A small image classifier, trained from scratch.
Model: arch resmlp, patch size [4, 4], layers 8.
Training: soap at rate 0.0034, 11700 steps, batches of 384, held-out accuracy 99%.
Data: trained on capsule endoscopy frames (Kvasir-Capsule), 42238 training examples, 106.4 epochs.
Rows from block 3 of a small image classifier, named by matrix and row number. Rows with one number belong to one neuron. Each number is 128 + 24 x the weight over its row's rms, rounded and kept within 0 to 255. All counts start at 0. Numbers have three digits each.
After each neuron's rows are labels from the 100 images, of 14848, where the neuron reaches its highest value: "place" is the part of the image that holds the peak. Only what is clearly more common there than usual is listed. The data: capsule endoscopy frames (Kvasir-Capsule).
# fc1: MLP up (model.blocks.3.mlp.fc1.weight, 512x256), inputs 215-255
# fc2: MLP down (model.blocks.3.mlp.fc2.weight, 256x512, transposed), outputs 215-255

fc1.405:138128127154108131123111124134116132134128103064099148112107183101138132169136151131151115151123164146149126145131110106100
fc2.405:138143132164109137119091101118125175126110132161143130129136108147138097135136122112110127110130137130143120150091167120129
place: middle right

fc1.86:172150088135116116130129134119130114137102161136118170116111136122121130136167111126098150123161100158147128112110131113162
fc2.86:098125156137142184113133120115083092122118111128110132149168101159153127134145115144173126116123126116182094176131171114130
place: bottom centre

fc1.502:130153138127110130103115140150113168131106119137097119096105122127133098137121124127159091095170139108120152116117142139134
fc2.502:104122094120104141124153144108142110112131117122129148176152121133121102109132143134122138173099112129114101127132150118098
place: top left

fc1.329:085126134164148111135093134133126098120129089171124121081131123151125103133167107081139175129124128111145142099138151137124
fc2.329:143137132115130140121126109120108145189090136100128124172094153085115163161114143149124102137114142125141111130136121097117
place: top left; middle right

fc1.331:145115123106119139128130142113117132161113146143162152130084123130149138140119106129134119177118132171106140146112129143129
fc2.331:138138177073149151091130127153142147110133187109094155144114112142105158059121135116095142130108133141129101124157145109108
place: bottom left

fc1.376:122111086114122175187107132102080131118131139133130128160127139118166082139121137141174130118129149124174161144117076154130
fc2.376:121136160118111057118175127175157105117133099139141148106142123128131169117121136116103147144123101172092096135151148097156
place: bottom left

fc1.411:055144109164134138087103130179120117123077082157160175065104119129122169154150122170134120139140138116147108122145079106123
fc2.411:131097120156126168143145098082140144144096168110089077177111180123137156129118152150128121118138097122109134109137123163123
place: middle right; bottom right

fc1.304:110116118171159127126150120127118115166168109125095134142132129132112127128129138135103112101119126130154143156154113207091
fc2.304:094110134084128160111128149147171148170128107124143121108114145112160166086122127150142118163137097119136143123106143105185
place: top left

fc1.370:104131135134145127126110120165123165133124124127086134129103106141133110156088109175127112110190147134155068146100165143112
fc2.370:140168099110135130144092142120114149127154099111156090162125131088132138142124136125123133139124096111181212082102113136111
place: top left

fc1.186:137135130126119105108120118143133157123128170102104109132115145106130138166145088134129171111127086149121107138101147084099
fc2.186:149160149106134088073097094115115134098153094137150136149128133125114143141071103132118128114158130098111164163149076128132
place: bottom centre

fc1.263:115112168146123156147129170134077135117089110110126092111132098110097156142082102147089146121142116107124118128073139136102
fc2.263:133118117105126183133132125167163091120097156142079148117142132181135143123132168141140127136119098140147118163093169106117
place: bottom left

fc1.295:121116152140107093124106137144150140108113149119085114134118121133141132137132126138131136091096164150129116134167140128115
fc2.295:171158138138134144109128077085128150109149072136151134142114093162120165137138139106126140128153089091119126155090116146094
place: bottom centre

fc1.223:111157123168107106108084109138153148119102119150118145133113139086143117139149081176114129169099135149115124082132186083144
fc2.223:191140141128136088086105104128130118114186130125165149141065088123096144136095111150081107116177144120119145167157076128132
place: bottom centre

fc1.351:134146139071142165160155153131143139108141100114151147089119149107124083178124150133166121117133160130123114122123111144127
fc2.351:135108108146090084092123119105147114130172128162106152139147168146111173126141097117111121151118127118131071151175147130100
place: bottom left

fc1.179:147098138153106105125137156190133120129112108121148126114100088122122167105151101126090183120138124138116095123130118110139
fc2.179:115125111155139127142122115093095153172130150179134108106129149086110122137095151108103120122115114096126156135105115162088
place: top left

fc1.430:157128096081169120115129159163123130138097149157134112080107107130117122086136147165138130103154104154121143099135129149129
fc2.430:105110109147131150152129088079129139174142096101104140163151160131133121136093109124123125149116115139123145123134109159096
place: middle left

fc1.334:131133148117131124118142124162125155149203100151106133110146139105114108137134120095131124104144092080177141166154125123103
fc2.334:134110133157086139137122156115133105125124179099125125140107103134110110121112138148150136106129177109109095096102140130129
place: middle right

fc1.403:141143119132115132146093133109126109106111092117173135133153166146115173099111140109174112123122120121124126130104113095124
fc2.403:150114136143113159099113106114103195108110120148092174114133123147145092136162094096090109117123125197143111125130132137118
place: bottom left

fc1.251:151124155157118168144109130128110156134153141151112117094144101125127112148128114102090083145153141135105091136171132100081
fc2.251:127127109112147099096140062146113116109114088134157138142131128148130118131147153074162136133124130066113131129149080135112
place: top left

fc1.229:099114119138137098119170102107096139130093175124096143098143133118093148142147143136164183106171128141137128102098124123144
fc2.229:139173100111114175148101110079131146111165070102178121125137131120164097142131132114111143130156119112130108144105142134110
place: middle right; centre

fc1.241:143159096112110133136116106132124126129142111138113139147124111110101113192145131139135158112117139118085130122119119158125
fc2.241:094120137131110114157133170118182114140153111110131121117150133121134176073128125114099075165107124154118139126158160140148
place: middle left; middle right