A small image classifier, trained from scratch: 2.28M parameters.
Rows from block 3 of a small image classifier, named by matrix and row number. Rows with one number belong to one neuron. Each number is 128 + 24 x the weight over its row's rms, rounded and kept within 0 to 255. All counts start at 0. Numbers have three digits each. After the name is the row's rms in percent of the matrix's.
After each neuron's rows are labels from the 100 images, of 14848, where the neuron reaches its highest value: "strongest on" is what is common among them. Only what is clearly more common there than usual is listed. The data: capsule endoscopy frames (Kvasir-Capsule). In brackets: how many of the 100.
# fc1: MLP up (model.blocks.3.mlp.fc1.weight, 512x256), inputs 43-85
# fc2: MLP down (model.blocks.3.mlp.fc2.weight, 256x512, transposed), outputs 43-85

fc1.276 103:171112127130178122136080139107125100131141112125146094173112112121123107135136132122134090130154175114159138165163125129080083127
fc2.276 106:127095152147083135124140137141135123163126169116114124140163140117129117116147146163119124102116116138127116136092113111151163148
strongest on: finding: reduced mucosal view (25)

fc1.35 081:125115117120119114118117146156110145150117152164130128105144124074147131119092144126145146133064119122084132131125122113130120122
fc2.35 093:103162155130143164143146110057115114119116146106120132095134113166126132124155115109084126115176164128174121107153157124079115130
strongest on: finding: ileocecal valve (53)

fc1.141 099:141125126163058080132125086147126157091089085107129150177155118097143134125147097118109125151149110134143107131107088104089085166
fc2.141 092:121128136123139130083158117143136119141146132111139119139150088148167153151135139080119146133123096128106146146139157144147184107
strongest on: finding: ileocecal valve (31)

fc1.247 108:146132162118108086128154139088109112090117131115135105159121124142117142109158127152140167103173132140137111128125110178097127086
fc2.247 111:166126103122105141120128124105115127135147164120120129135123119125129126147111130133159168114111161107159120147152084153143137163
strongest on: finding: ileocecal valve (32)

fc1.393 092:144103146105095162132191134111114109144137171146131142101100132175135143112150128140148096172167118146132129148138101145139111096
fc2.393 097:112094146109142109122147149139162131183173145098156128187145119128129105165160107112134142106135118115119134140132143123122096139
strongest on: finding: reduced mucosal view (39); finding: ileocecal valve (26)

fc1.244 091:114152136100115138148115131121144171145154081150138110131110116127137126129099112111147114138131153123102154137128135113123141151
fc2.244 089:131095120179120109122174151119113127133122132105124133152164144171151106124174143101105145136121100147114124091132143129136106097
strongest on: finding: pylorus (30)

fc1.354 092:121147119133144105144095157145132117156095145062104144117136090107147171126096102115195149173132140091132158129101142119165136157
fc2.354 093:138125149119115166132131136061127100149115114141135140087101134192147117116161150094091114110114144115153111149150142138107112119
strongest on: finding: ileocecal valve (37)

fc1.96 102:172107127123075100137122129164121126136150142105123109136115111156100136102165130126128087119160155165144136138164109171084170136
fc2.96 101:135137097134139159126133136096111143151095130136149161143140162119145073119139141148148134119104148106123157174123123130161129165
strongest on: finding: ileocecal valve (69)

fc1.278 100:137130100109120102123155101142116130099119138122131131132093144139114108167142131138146165167125165133191123154185135133063141138
fc2.278 114:148103115165132154144099117125145155158114151112158133142176109100118099110114102137144117093107113132098101135073180098152130145
strongest on: finding: ileocecal valve (49)

fc1.477 097:089140137126106124107132119148136152156098148136138100158118120086142127149156141098140104120130071179108133167119127080131149137
fc2.477 088:149133144105157137087128123113110097111147076102131150121131131152127154151121123101133126103142126158150135096140133169124141144
strongest on: finding: reduced mucosal view (33)

fc1.146 105:127096128115135087139132144136124101079151136164134125170116121088129166132123167094123133114155135113131087130112194139089134105
fc2.146 107:149162132149117129120082124107132156152096143114119138115155148092152127100144071133128103130140131142100138141097113110109125136
strongest on: finding: ileocecal valve (45)

fc1.248 092:174156096119128144116103129155136128131067141115107171128114137089135113123092157176163139092127109126118101134120123162071107125
fc2.248 099:123101164148174121112107125121141112138159122138097107114159147132120098101145098131074116129127108133125101191131089101127149122
strongest on: finding: reduced mucosal view (25)

fc1.318 110:119169128123110158126142076117148139140183098165154151151175124097138154099124110166157117111140140156128149136139131128118149150
fc2.318 122:120118143113116133106116123154116119115134159098094107127082155142098139122139131153095121168153171118116086140129143120155107119
strongest on: finding: reduced mucosal view (55)

fc1.150 096:088128132143121139084129096126121163128127104112093148085119106144144118099106096143121078098164128133092114098149125102150089123
fc2.150 097:105157133105115130137158138129178131154139087152113106095109120148146168169118158084149138146121105142149163157158141148097168092
strongest on: finding: ileocecal valve (35)

fc1.266 107:153095150104086121135134111171182113127141094091106105127173152142149104095149117121102103145121114104154124100112114138119105141
fc2.266 105:120147120128156112077112141137098156096133146144131175143094127109104151136147184125153126096129119142102133095131128153139099108
strongest on: finding: reduced mucosal view (27)

fc1.160 106:173139121121121138151113086147120091138124124109111122149116111145158204139139157134111110092122174133136133139127083180089156085
fc2.160 110:150119120094138161102124136088115174170126130126139137110105129131117075126125114107140148145111125128121136184118110154115156159
strongest on: finding: ileocecal valve (54)

fc1.147 103:103153136118116102109114090130113101128118182111172148129102136124168152121093137182147145143126124114112138130127115164139124134
fc2.147 110:101145094139156138160142156121149109146128075117115117098141093125133096131136108090147116116165134153164117124111122158095178104
strongest on: finding: reduced mucosal view (30)

fc1.194 098:088135134127143160124152144060122100122142142098114149159122142089157136134134156135181126098118125136130137141113116105138118132
fc2.194 103:100118115128063093105108120152138159124124152145142099145128143151103092142137167136099150145158118136143069132133112191097131143
strongest on: finding: reduced mucosal view (32)

fc1.7 104:160129096130134133145125144133107157089155106121107064131156146118112140140121159106172138150113131090116125162138153105108129183
fc2.7 102:170098173141114113139131118139137097182111142119160108165114080128133151153132115158114101100136090135167148138139134117135136069
strongest on: finding: reduced mucosal view (33)

fc1.264 094:099112113105118098111191104107167099124158165139134107132099169123132139147113161126137153131115151118171126132118126148048140113
fc2.264 087:144120135108111139116076089132107165156109120125153147133128103117122123152117101136113117160134102153125160109102148136153126134
strongest on: finding: ileocecal valve (64)

fc1.322 110:139115091146110141125133143128134140138125077140107148183131148109087106134115153161108122148078104161110116122141139103159105150
fc2.322 106:117115172153121110141167085080105102105130139131131144118135120151084098119134104140129142112149177142101120084164123106121098130
strongest on: finding: ileocecal valve (36)

fc1.383 103:122134143117122126139043098137138127121079097087129133136114112111152159126119139113201129123150135106107075113143148173105120155
fc2.383 107:139120144120130121148168130143170135152158163126126122103154150135142096116155104167120131135124090137121144130117104094133137136
strongest on: finding: ileocecal valve (35)